A small masked image model, trained from scratch: adamw at rate 0.0018, 53.2 epochs.
Rows from block 4 of the encoder of a small masked image model, named by matrix and row number. Rows with one number within an expert belong to one neuron, the router's apart. Each number is 128 + 32 x the weight over its row's rms, rounded and kept within 0 to 255. All counts start at 0.
Before each expert's rows are labels from the 100 images, of 14848, where the router gives the expert most weight on average: "responds to" is what is common among them. Only what is clearly more common there than usual is listed. The data: photos of plants, animals and fungi (iNaturalist). In brackets: how many of the 100, against the usual share in percent.
# router: router (encoder.blocks.4.mlp.router.weight, 64x256), inputs 0-255
# up: expert up (encoder.blocks.4.mlp.up, 64x128x256), inputs 0-255
# down: expert down (encoder.blocks.4.mlp.down, 64x256x128, transposed), outputs 0-255

# expert 32
responds to: order Passeriformes (54 vs 25)
router.32 [118  87 178  96 190 105 104 137 139 139  97  83 134 141 129 173 130 131  85 122 132 166 127 144 106 118  89  90 140 198 137 167 158 165 148  80  95 170 182 134 138 110 127 107 139 147 125  78 177  78 102 174 193 134  58  85 158 141 170  89 100 104  97 136 157  97 147 139  78 140 129 139 211 125  70  70 153  79 101 148  75 103 146 192 117 109 131 160 159 188 227 137 140  76 125  91  71 133  93 130  79 130 133 143 136 151 140  78 150 149 110 157 153 140 149 159 175 108 118 133 118  98 108 155 128 159 118 110  94 156 146 111 116 148 147 149 173 166  58 112  99 129 119 106 152 166 182 167 150 130 150 153  65 100 172 168  94 129 150 162 158 170 151 119 184  96 121 159 120 140  74 121  98 147 108 112 134 143 146  96 139 132 153  82 154 170 147 137 187 163 131 100  94  89  95 135  86 158 151 129 160  88 190 140 175 142 141 148 118 189 114 111 195 152 179 172 139 101 117 115  67 146 159 101 125 177  78 109 143  85 116 186  98 167 138  90 103  86 126 121  88  86 113 134 136 117 148 138 100 104 144 115 119 118 116 139]
up.0 [ 92 133 116 150  79 122  99 138 155 126 127 137 126  93  75 186  75 124 156 172 149 187 114 107  99 167  82  72 100 159 152  85 170 138 200  66  86 135 147 107 118  84 111  78 181 139 186 152 152 199 112 115 150 164 139 151 143 135 104  29 160  62  69  99 150 125 175 143 142  81 155 103 149  91  96 136 160 147 184 152 109 115 164 131  99 124 119 104 156 146 175 140 137 121 160 185 166  66  75 145 170 120 108 125 152 152 138 171 142 126  50 134 129 112 134 116 125  93 117  98 187 113 120 122 112 123 122 172  45 149 151 148 112  88 117 187  99 162 107 138 114 117 139  97 149 134 143 169 121 111 116 146  90 183 129 145 128 129 159  90 132 158 128 126 136 147  79 125 117  87 104 122 143 183  92 102 126 147 176 141 124 114 116  96 153 155 111 112 184 132 108 180 137  97 135 135 135 176 161 124  56 146 138 120 163 101 157 126 110 145 116  99 106 126  18 137 125 132 133 105  42 110 133 116  95 204 150 149  76 130 133 116 106 111 127 120 127  96 140 117 181 152 107 167 108 134 176  94 153 141 165 138  70 173 111 128]
down.0 [181 130 114  73 129 127 218 118 154 121 116 162 122 117 175  91 132 131  96 121 110 127 155 173 135 127  74 132 175 125 124 137  88 137 108 112 166 137  86 120 141 132 141 165  99 152  92 105 103 103 187 243 145  96 127 147 114 144 167 185  84 198 127 139 133 184  73 134 167 169 137  95  90 201 156  83 156 203 118  85 120 148 117 115 144 107 137 120 131 125  92 112 149   0 121 131 133 188 183 108 125 112 144 112 148 153 122 150 125 122 158 167 147 152 153 167 112 168 153  68 174 120 185 167 106 125 146  83 119 163  88 100 123 155 122  49 172  87 135 135 156 122 182 119 103  87 153 109 117 148 117 142 143  91 131 141 128 157  87  78 146  88  77 143 102 119 140 134 133  71 136 138  94 123 118 168 147  81  71 118 112 125 136 150 118 127 109 156  78 104 113 155 150  96  82  99  96  89 159 170 126 141 138 101 127 148 125 133 157 122 142 121 125 138 145 128 198 108 165 123 198 161 106 159 136 148 143 115 153 136  97 132 179  86 155 127 162 170 151  95  68 105 113 101 121  91 121 139  65 125 131 118 129  92 107 121]

# expert 34
responds to: class Aves (83 vs 55.1); order Charadriiformes (40 vs 7.6)
router.34 [165 113 139 139 111  96  77 131 135 104  93 113 137 126  87 183 149 150 171 128 112 146 151  83 140 131  87  92  93  95 101 139 129 143 146 129 147 167 115 131 114 152  92 156 158 136 162 164 139  91 103  69 116 139  90 160 144 138 175 153 137 177 116  68 141 163  79  94 149 127 132 145 131 127 126 137 156 104 119 197  64 159 141  74 132 155 129 123  89 132 124 132 180 193  94 156 205 105 117  98 114 101 108  68 126 138 121 118 154 113 190 116 106 110  93  58 134  46 136  98 106  77 188 153 208 108 122  92 124  96 113 173 115 130 129  96 183 125 109 115 109 203 142 129 162 154  98 120 109 121 201 102 146 102  75 127 164  96 143 124  68 118  81 189 150 135 141  61 108 179 153 171 216 102 136 148 115 169 137 161 102 129 124  65 169 177 108  67 146 120 131 151  90 126 133 155 140  94 122  76 178 142  94 130 136  95 159 127 153 124 144  96 125  91  84 122 104 169 116 115 166 113 116 192 135  94 155 105  96  80 140 102  84  76 155 146 104 116 154 107 109 136 124  77 133 193 155  65 108 132 160 154 151 105 140 106]
up.0 [118 114 141  76 131 127 174 143 127 174 126 144 109 111 130 128  98 143 116  64 133 122 144 142  84 105 142 197 132 172 115 108 135  83 197 141 166  36  93 102 129 176 114 112 153 134 129 108 110 127  94 125 137 190 147 157  89 165 159 150 162  91 148 138 121 165 113  89  77 119 136 174 150 103  65 141 119 135  91 148 128 141  96 155 150 155 128 138 121 156  94   0 121 161 142  76 106 141 121  79 117 110 145 104 102  74 116 105  30  98  92 132 144  65  61 103 159 119 132 122 184 114 168 129 117  83 111 178 105 126 117 111  90 146 106 117 115 127 153 102  60  93 115 155 123 115 158 118 100 108 161 120 162 151 194 171 106 143 178  77 174  66 100 129 146  89 120 126 111 139 171 128 149 131 133  85  80  80  95  84 111 124 149  76  90 125 123  98 139 124 173 122 115 112 124 119 115 117  77 153 149 134 123 167  99 125 135 153 120 163 111 153  79 101 154 137  86 132 147 117 152 159 104 114 121 173 104 111 105 100 212  63  73 103 155 131 158 125  92 137 115 137 137  41 175  82 103 183 101 156  72 148 115 141 117 137]
down.0 [ 95 119 145  61 125  97  95 145 157 126 124 121 138  67 137 139 102 125  67  56  81 162 135 116 100 104 138 128  97 118 119 129 149 154 133 136 136 130 160 137  91  73 110 162 125 122 162 152 167 140 112 164 114 157 131 114 122 135 146 156 172 148 172 111 187 115 167 162 163 182 118 134 118  25 171 101 141 154 142  51 156 151 123 124 103 102 148 123 169 151 138 162  85 147 138 128 114 106 127 105 141 132 126 168  82 125  82 165 121 126 147 104 119 132 110 144 105 138 146 149 172 124 120  89 117 117 107 130 177  69 190 154 131 103  91 151  86 150 197 146 123 117 172 126  52  87 130 134  99 106 124  35 114 131 134 138 145  81 123 167 116 171 138 128  92  97 144 180 127 134 139 196  61 127 150 145  89  66  86 110 174 139 161 198 179  68  86 183 125 123 148 164 135  96 129  82 165 145 183 159 140 161 130 119 114 109 103 128 139  40 173 178 159  80  93 143 133 183  88 167 149 100 121 102 156 100  96 121 116 166  86 140 116 174 140 131 140 107 181  65 115 110 114 186 140 138  78 121 140 121  78 146 124 192 125 159]

# expert 17
responds to: phylum Arthropoda (80 vs 30.8); class Insecta (74 vs 29.2)
router.17 [134 164  74  89 143 172 152 109 184 131  95 114 139  94 140 124 141 132  90 147  94 175 119 194 148 124 115 177 117 143 163  41 119 120 104 185 167 119  98 126 138  99 174 133  72 126  84 104 140  74 161 150  48 115 119 134 154 102 141 161 106 104 138 155 177 160 118 147 156 139 126 129  90 136 131 150 169 165 133  40 124 141 129 106 146 136  98 125 172 104  82 155 166 131 177  89 124 167 160 114 158  66 103 122  65 148  98 126 131  76 168 172  77 121 183 117 122 187 147 140 100 115 118 177  96 141 184 139 151 199 142 126  99 150  78 120 164 121 130 174 135  92 191 148 148 163 150 148 131 170 103 116 185 122 118  64  96 102 134 111  97 121 116 129 183 129 146 131  89 135 131 130 142 120 151 117 167  98 115 158 184 111 167 135 145 143 123 141  43  49 139 111  80 169 114  90 128 130 136 175 127  71 121 173  31 106 115 135 133 153 176  94 111 195 140 134 143 111 171 168 141 146 117 124  90 122 110 150 156 135  87 114 202 113 128 116 157 142 126 173 141 183  94 108 132  99 133 102 141 157 136 118 148 149 173 172]
up.0 [129 144  79 148 123  72 137 123 129 118 149 118 240 152 147 156 108 119 196  98 162 122 172 125  99 111 167  80 125 119 106 141 125 108 105 108 115 107  77  87 154  95  98 144 108  87  92 153 164 162 134 116 144 132 116 158 102 119 119  81 184 183 148 111 141 188 135 117 140 139 124 149 166 147 109 190 143 154  96 184 142  92 171 119 137 114 184 159 131 180 117 133 118 146 142  81 117 108  66 113 158 119  97 161 152 105 160 146 140 157 155  95 138 121  78 138 104 150 123  88 123 115 146 164 132 132 112 114  75 111  99 157 220  88 138 161 166 110  85 158 133 161 150 147 130  68 109 159 156 126  93 146  59 160  70 107 123 120 155 117 132 102  90  99 132 111 150 114 137 107  37 130 113  95 155  73 120 110  96  88 109 136 151 143 130  28 106 169 125 210  85 130 115 133 178 153 107  23 138 129 149  91  78  90 159  82 116  70 137 148 134 120 154 133 103 113 142 113 129 160 184  96 130 159 181 170  90  81 149 117 137 176 151 134 113 100  65 143 121 154 112  96 160 100  85 125 124 159 104  81 109 164 142 109 112  88]
down.0 [125 127 171 164  99 115  80 127 125 104  85 115 134 141  81 178 136  97 176 121 144 107 117 135 122 116 184 126 114 117 110  64 160  51 145 102 117 136 138 100  73 176 123  98 130 147 171 126 154 146 117 145 123 139 119 142 157 228 133 138 119 101 129  69 121 165 106  59 120 138 177 151 135 104 111 163 104 104 127 208 120 108 160 114 135 138 145 120 156 129 105 123 125  34  90 197  97  93 107 142  76 145  87  99 124 129  96 130  75 130 146 171 127 107  95 112  97  87 174 103 117 118 148  96 122 110 167 128  76 104 105 170 123  56 140 153 163 135 138 169 119 176  83 125  84 165 184 179 103  44 150 163  84  99 148 167 181 156 139 114 143 127 179 117 172 125 103  87 129 133 120 150  99 129  89 113 104 162 184 152 129  82 126  99 194 163 118  77 170 111 138 200 149 105 173 121 124 144 139 137 131 134 116 128 164 130 190  86 113  74 137  91 136 150 101 116  83 158 105 104 142 132 125 111 137 148 111 173  71  91 186  70  92  94 172 142 138  87 183 176 159 114 132 139 141 109 138 147 106 204 178 114 128 124 130 143]

# expert 56
responds to: class Aves (96 vs 55.1); order Passeriformes (71 vs 25)
router.56 [121 132 141 110 132 113 121 155  78 186 122 111 196 158 187 157 179 143 151  61 145  67 139  79 120 130 102 102  73 128 106 162 149 115 116  93 141 133 138 150 131 175  69 101 147  64 126 204 162 104 117  91 199 177  99 105 142 168 155 115 176 159 176 133 129  94 144 141 104 123 156 184 157 100 154 155 209 129 182 153 131 171 133  97 186  92 172 113 115 178 113  56  62 124 111 107 117 132 116 112 100  99 108 157 192 137 151  95  71 151 178 110 163 158  83 133 141 174 111 140 157 104 188 169 136 127  97 140  64 118  93 134 165 120 188 109 126 165 136 153 122 126 168 103 102 120  94 106 161 122 124 151 120 103 140  92 126 119  98 151  98 135  62 116  84  95 111 129 174 142  75 131 109  72 169 142 107 171 140  67 126 170  99 129 132 109 144  97  99 196  96 170 131 193 159 108 116  86 124 102 165 128 125 174 170 155 158 105 128 140  68 148 111  67 130  90 162 156 140 154 168 130  81 136 162 141 132  98 167  79 118 145  85 139  91 109 137 150 164 129  94 124 159 121 113 121 137 116  95 108 112  88 134 152 149 130]
up.0 [136 139 127 168 141 125 110 126 140 147 153  85 167 167 171  68 134 152  55 147 160  99 108 143 192 102  96 117  93  96 122 137  88  93 133 156 121 127 129 108 133 138  72 114 110 110  99 140 211 143 143 110 154 148 135 116 180 103 151 114 118 130 172 135  82 119 102 186 123  88  82 196 153  91 127 156 139  88  97 107 162 175 117 131 137 126  93 135  54 182  40 119 143 130 153 174  83  96 130 147 144 135 161 139 136 144 132 168  81 171 132  87 131 164 126 173  68 133 103 162 120 111 134 163 150 211 122 187  82 104 145 123 123 155 129 142 120 148 126 120 119  68 183 152 130 163  79 161 161 117 120 145 150 188 102 130 109  78 127 170 107 172  44 130  84  94  92  86 139 135  46  83 150 113 167 146  85 106 122  69 165 145 154 182 120 154 164 188 115 161 104 163  93 148 156 102  62 127 100 148 106 118 149  99 140  83 127  94 122 155 108 128  75 134 126 144 140 107 144  81 144 150 152 181 153 175 152  66 164 119 162  98 160 120  73 156 137 180 104 113 126 167 144 115 144 142 108 139 193 118 149 137 133 123 156 164]
down.0 [161 151 111 102 130 101 138 156 138 111 102 110 149 153  97 157 145  98 110  83 144 119 147 131  92 101 164  88 135 179 127 117 181 152 142 101 115 111 164  97 105 157 166 111 124 169 163 106  52 135  71 165 103 138 108 137  66 153 154 184 113 184 124 111 123 132 136 112  96 112 205  99 144 154 170  99 134 159 131 119 183 129 125 180 137  10 170 202 216 110 135  66 164  50 123 132 206 127 181  94 136 166 146  95 141 104  96 136  89 126 150 185 135 147 124 124 139 115 122 144 158 131 136 107  69 121 129 122 154 112 144 133 109 140 121 124 148 147 150 144 107 169  72 114  77 148 223 100 119 105 116 113 129  90 154 104 147 157 123 109 153  77 139  89 157 148 178 136 146  81 163 160 149 168 121 127  90 115 137  58 153 106 163 118 156 179  60 146 100 103 143 184 176 105  84 119 124 149 149 171 118 142  87  91 181 161 150 134 134 144  91 110 114  92 102 158 101 154  93 105  91 140 123  82 122 107 136 188  81 183 132 157 106 125 170 139 143 114 146 104  87 114 112 135 128  88 138 122 106 151 127  62  92 106 145  80]