A small masked image model, trained from scratch: encoder activation gelu, encoder moe expert_choice.
Rows from block 3 of the encoder of a small masked image model, named by matrix and row number. Rows with one number within an expert belong to one neuron, the router's apart. Each number is 500 + 25 x the weight over its row's rms, rounded and kept within 0 to 999. All counts start at 0. Numbers have three digits each.
After each expert's rows are labels from the 100 images, of 14848, where the router gives the expert most weight on average: "responds to" is what is common among them. Only what is clearly more common there than usual is listed. The data: photos of plants, animals and fungi (iNaturalist). In brackets: how many of the 100.
# router: router (encoder.blocks.3.mlp.router.weight, 64x256), inputs 128-255
# up: expert up (encoder.blocks.3.mlp.up, 64x128x256), inputs 128-255
# down: expert down (encoder.blocks.3.mlp.down, 64x256x128, transposed), outputs 128-255

# expert 28
router.28:464517531537503468481460494485447506480530469523507486491528516512498555503505491487493501517497492510474549455499478532491530512521494512489539484459548478543485522512481466528524499495491508504485504469522485525463500465494521537497540415509474497510549483501502508497514504469513465489499485527509521498498465538517516475508470531500456501478501535524478453523481501488480475469464
up.0:479497500509494533510497525479517537491489565489497499500455464498418468471451500506499505489476511508497447533472498508527510458521484481482522466490476508469515492533501492516522496511462543543493552526484501496559495523512484485459507486480537482529454513531506475500479515529507490531557541499469486491543492485479511478467543508506533503499510481514493535523518549509524526473523
down.0:487530480538487482505477508523516528465493494490491480503534532484479528443480486552484549520500496489507480460496497517487475504498463473451546530520524535534495532492501477505515533502484508547526524538475480493519485501516492558491488502510497542513521471493475467477490483541566478507490519493484517517550466502527502498471499495512491524497520496502460487527520520481499457515521
up.1:501491516511505487520478489484471520465515420507503499485487512510519513478495508530525541506497459491510493494527524511512539515495526495481533513505526509537458502544512480478506505471514464539499537487443528464500492524506516512488451483496460539524530489523473480434485523505493535466455524529504521500460529496478479496506494515460473478487574531526480478511528507504493480488491
down.1:488497469498508502510534501544518453505499495472494518465522538488518444559514502516472494508515485475503454529465475502500484537532520501533427501513478500484484496500487517480509471521549533473473520533505502474542514473485448536546491503448520501525486493501517507536475435529450495481503475475478497528503506487524482514503527501538541515510490479511538515544465501463499531562490
responds to: class Insecta (64); phylum Arthropoda (64)

# expert 49
router.49:494503497465462543485528500443491506542501518533451516497488501499543518496460522506527517455488534479517492508530514490510490481468487482518529494505482467471510448519535526520485509514484500486493521466443493491551494537513455509488553549544522475506471499531538510542500512531496507489495502490515505493496474444511525485474514523498481472503477491495534521467489525483512530506511
up.0:475553473508501480517530473509474525439474459507517520514529530519468529493471489498483512513506512508482512493491477504506478474506455527438504512461540488504496522473481501526511492480497490477489499505531454500476503480472502444453512448500494505499506514525506494486482489473520516500515506488479496492562457513531477490520497474490436543529531500520482480505531510525506472482476
down.0:504542484516500495508514511491469597459511496528503504509527463488486546453479500513522478497513478516518494433458493496520502420491450478474532544506529520549486509558543498526509511510467464524511491517503505500529493533506499445446501487498475539516513522493508465490516512510508511471505515484523493518549464517498493490513490456489483513529549502479493495495556488499504505434528
up.1:482531491491513524532492512498518546479505494504492542558465538456501508488488480513513541484556451498506459535471526511536446434503474468508490490509490474508538479508488521515538505517457475535477513521485534514582492483486465504475508518482526500529495502487538489479500514489483518469479486460454444475495509495466462490509482499544502471513514480515501501496487527508498484484519
down.1:512513514479508509515471489445526455502480515503531484495558505486525506543531521491495551455504540476529497551514495511496470549456478521522442477518495496443490500487495487522511454475506514483488492525514494517504517513493510516500558498507509519509550515535481505512525460547477500509497483530489487492487478532530512483517521562526535525486478492497512513484451482509478559524499
responds to: class Aves (86); order Passeriformes (72)

# expert 47
router.47:523483482516515531517550514481462500469520516489484532484461499511527474554492490527534467496498465508466531509507528482519503514462561464459524499488515485492476490496535525507515503459506492520464453528563472498485497499492515465521519517554510532520525549488498464502525478496480511526500497529487505515473490473514497494512458475462496466491497516522486489514478508490510525478419
up.0:509501517498513523491520465476498484473482504491471515472532477492503475495498490502521540556541455517523465492459529468476526469507523460497487508536525498514522501502534523474545516526496481494497475531501489499529526506488498520516494507510495535492525513542474495425483489537489525511502529528454491448532487478484483522517528486486505491512489475505472489499521526491521496492498
down.0:502483478496519476509504543523469478519492482453511482518515463517507484522507467477536525538482511483500505511516490470503512516477562499502473518517487528459511464523547467501515487520530516484514488528509477505450526503511526532488496515476539487507526434532459482486528543522499471472514522459445494552506538476476501508499509541495505510480509512505492517503472485502500526494496
up.1:488539468503503500541470486511511502467466515481532531502488483489542473492536553492501524489513549499494512478518487499507491535510506475481541482490558563499494569517512519484464517503486468476520497483510528510507450467489506492496494527482425528476514496523449488487541474471503488510496497489504531538511476530458451514530468502471535508482516478485541451490492488481489528513534
down.1:505505511470469508518510470519483472489480521473461487532566509501539468525535461515520517471487453462481490511515495479494467513502501520488492486491534520503512521489504511476458472492488511512502478483517525507509516494483479543512483512509484522495547518520489531512498534481446479499516491488544493511513494480546513502485471507514499482478468436524500506514471492490447500559543
responds to: class: Aves (92); order Accipitriformes (29); family: Accipitridae (28)

# expert 46
router.46:496494466494506445521523471471484461442462493495510507520497525544456535491531496498496463460484490497480448519514463518515462497498473502489475495506489521514500507471474465471492469530464516524497498459493465505471492517533504468525507501480500508527522524514495502491455545486502492499548545469491540503459486485539525492506547536517434521492534472513497490460497499460485518492509
up.0:496519493504524479537503478504505505474479476488497513516508511479469480528477513506459505509499471514506519535534516503538484479463547553458506455487473538492542507550504534470533536454471509491443476475503491509544461492471515520509490474476512515537515484475507470511490438500475507498479529502483497522495455500486462514479465462501484538538464486537510501539484494484491502460529
down.0:488497535473541518442500495494454475484483502493523527474511530523491507474514497495498486470488496514485500530521510533402460507505477521515502489529496467466499520460473516470547511521466489498552495490489518496512501499510478510498442525550525520422518506489489555514509497483494514507506515493490489485491524529522490483470474488491480498503477509497543491493479494470488502532464
up.1:450488507493522468518517485519514501453466472523485496526523486533481483490474454521456496449533514528444502519513493516501473507507505525471506494462509486474511558515506475514558510488498507510488494478522498501510494488468494471496513474471485469521539508506498532544504499517503501530531506460442519504530455510524512479521458497467533523510518510491486517512523486507469463487519
down.1:573459521529493458498510485481535455457514500492502523446497528546499480494512492488454470500513451539493480511487495473473515506501509494503497480487477526525481531486525511498573509530503519520484444527489498496473505467499526516484492497460510493492525483470482531505516481507480505538486514502488526507522489501511553504539453509501524503497506514507506488527496497521472453512468
responds to: class Aves (97); order Passeriformes (78)

# expert 43
router.43:548451527448483470463472479490508505496525529528497505514509518519506521498531471457499501488520497464454540531493503460462455504480562533470537537505473465512503496476491525529498482477456469487458504511505507463540496511478483486501509511499473546487475500466452511501487454459498532522494487546479540506487547513472473485503510493511517511518482527473514505487492498503538506510455
up.0:473532515503504525489494472488526518534499513515511503463495488532521485498521441492516475532504500494496453538509533521482467480535511459455496557498525462521505534494478511515533492506489487557509539498478500489494479482519456502487461508523509534479514551520521482475466466508521528529513555483477474463529529491477488489512546505490463474469518488486496516557532507505468471527533
down.0:483496468513510516495500474514492530496493472541483542482480509464503550479518512541518513488544494543554498492466495498534529476557465458525515449561493527520520511487514549476478507520481512513519522481503469519542514501488499518523499470469457516524486528478474475551512523493502490481498495504516470493489486515493518536475528497529511476494510520498532462478512499484447481435495
up.1:535482492465510536514528526526479503435473538506493522505487497487496498507500522505474520537493488468526479512494526498496524485489500532492520512485487487519521520519495488512523511517466514555475461491519486504568513507552526526500539490478479462488526505527481481512486510512487484455507492530461502466535494471478526442505499540525482512518543476467512489529453494520510542485525
down.1:457506459455513502549535535554469498525522471527524476473513511485461495543465493515488495446483467527525522484473542524547471499518447474492486488498485524458535497538483447493518489505500520495500476509506492475541499536541462477525516487487519510533529495497450531517502461532480505528480494514479535514491487524556526471497519480490455537505512517521485503505497469501470476496490
responds to: kingdom Plantae (40); phylum Tracheophyta (40); class Magnoliopsida (36)

# expert 55
router.55:479481487500489496540498538484468528510512479460467516463487506546529478513484458526505465488466464479467520505516507467539483473462540508456564500506544481498493471486529529518530500484509505513469520540519505452464506501498451467464531512545526485531502494457510495515479487467490498543490481503480458495457507499443496513493480496483487501505463499491540491507486502500489531469442
up.0:480541480462498491509483523467504502531470472476502526487482536528486475509471470483499505476504487509506476463539530537520517465502507484502506469468499487499503470524504536514516458530533486510503510494488504433528512513488465498492463537514544495513523520519501517479511515519521533515478498534487495509507512504517503551442464487545474505500517427527474518497483493488450503510502
down.0:503497521498479512503472496490482450507500478516525505434482526487473480504494496506497492489483509492525491480513505505476492515488534490575494479506473472475493511464482542491536512511496540509535491495482497469501506501492451514508477538535549442474481502519489511520508468511497526502477516551490474507486532524472522488467500521512533489490470476501506490501435466463498451516468
up.1:470499510512452470471507531550504471511479537499499472507486528530522486487517483447508506528501521480444498480454466469460500513513475487514521517485559474483504527507474467505505513529506493533542522477499510515526471509508481522496495491509516540460507426533467529483494521489543485498522500547498514494547520498536523469527517525474513511521514498520450464513504496516566475546535
down.1:489527504495535489476491479479501521455512536512484531550513497442516532543453514518490499463546477499526504511490540489511496466538509517494524462507480534525500567514487510505483456502485516506505493480500488512548536521510525524498492477510502530526508487535521446520509477474494516504508491517521522533488494509509509515578498502467467506517480521497489495502534486461445525463494
responds to: class: Aves (99); order Accipitriformes (54); family: Accipitridae (48)

# expert 57
router.57:507475542511477508458540468508501527503483551502518486484448483561497460496511512479521472507501489521546471486531524485475487497509443478453533527472522511544489459531518510492528474467461506544505471474484505482520453515531463452458496529492527542510506539496456522501502553505505517505534511478501500494461533523494480497516481498483464543470512502519503516515502478487462505492508
up.0:484490505532517484495490463529455506521469545536547491468489417465489506522516514500535496532470518467489505479477483520485519515452476474496521516473557521494474495524456529487515498500518522501487490484515530512478460464508511502472553491465490516507518500473518484491503517487492530479512515451523532519542499527495484486573534509457525483499489522514524508532514504502479530489522
down.0:478505527475495477523496461523472456507486503528512498503533506519512479534566529503482479532491491488455527502472491472485485543456554520542475482485517484493494502484440482532494494536493473449487482511521510512480556508520497518524550507502510520521508507486498527496511481455459497458521526496517495478531509520486450511500509525506555497505475515497548487528439490492488505568461
up.1:518520524502540514489510490542495514438469539503460526537498493493496497506532527508480483458507553517502515504495465512476455461494467481490500485455494465474523566528515466500520529487510522469492501514561487563521514503448532525489494473475478496470529521492509488480506487504513504510521525463449501470483471519520484489535541515508496515491511478496460489495514457547520513523516
down.1:493497499531530500514514453511505538490505507499443557489479454500510493543543560515504486474526532541510508516484500514531502535488501489507502529478478500512507513496510541492519508473524494487494524498579483524533471506454487482529484491466489531527518512453513473507483458467532541528479488460493517462521461497517507517513540538503520548517500479443484469473562520533485504458481
responds to: phylum Arthropoda (85); class Insecta (80); order Odonata (34)

# expert 14
router.14:521509480507503505492433471497455523517543497538509481505487506462513453505476466481521486519461481475475492497495513492505442518482498513477487496559489507480479481448514531504449459507525522480501507475513523475516538490479465489497510537504506483496484488438434475530505506479481480551492473533525502535469519541456482526509502480494549499480513448525511479488508509514514499507458
up.0:508522494502533486489497496541468504457500486513500533538518513478464502502502480470436518526480510521528520484497481500487479499504473512499462495500496481462458520540475479541486505508502514543491561505560483517493519478452491532506497464486505465480509476482477501466477498513529519534482500527499471498488528473491509529550491476533507508529487474506484543520553550541479476487526
down.0:509502507500530487515499494530500492509496510476538476567473520530530455545497497518473512467418494516486489499504511504522504510468534560513455511517457503483493531505456485484490501492502487510486473440509481489558486478501486480516531537543522503512497493513481500507490493538468490439500521496495511552478463508537505499551513537496497514507494514528471529500477470499521482540484
up.1:498485494473507546505492483497516499510456493512499523503448523503484512498509468487466518479543466536493475482462531550507573481492486500494508513514493511495529480534485468505504504511469523494528482460513481448502478490508483476539450498510512491480503487468530508447474523483499513475463503487485499526444503498523507468501524492467453474524498497502485489460493500515498527502513
down.1:466498487533517473509471495509480482475539480534466499498535458514496531492521474497503498524486535473460510508521543521515499502481483514482463474533491535514489506468483491486476473503475516479480522487523503502482515533536474484475486522508485538484497498479481494495517521515458484504514459509492522544482541544470501501493460500498492500488481464507560484515487490543508530515480
responds to: class: Aves (85); order Anseriformes (40); family: Anatidae (40)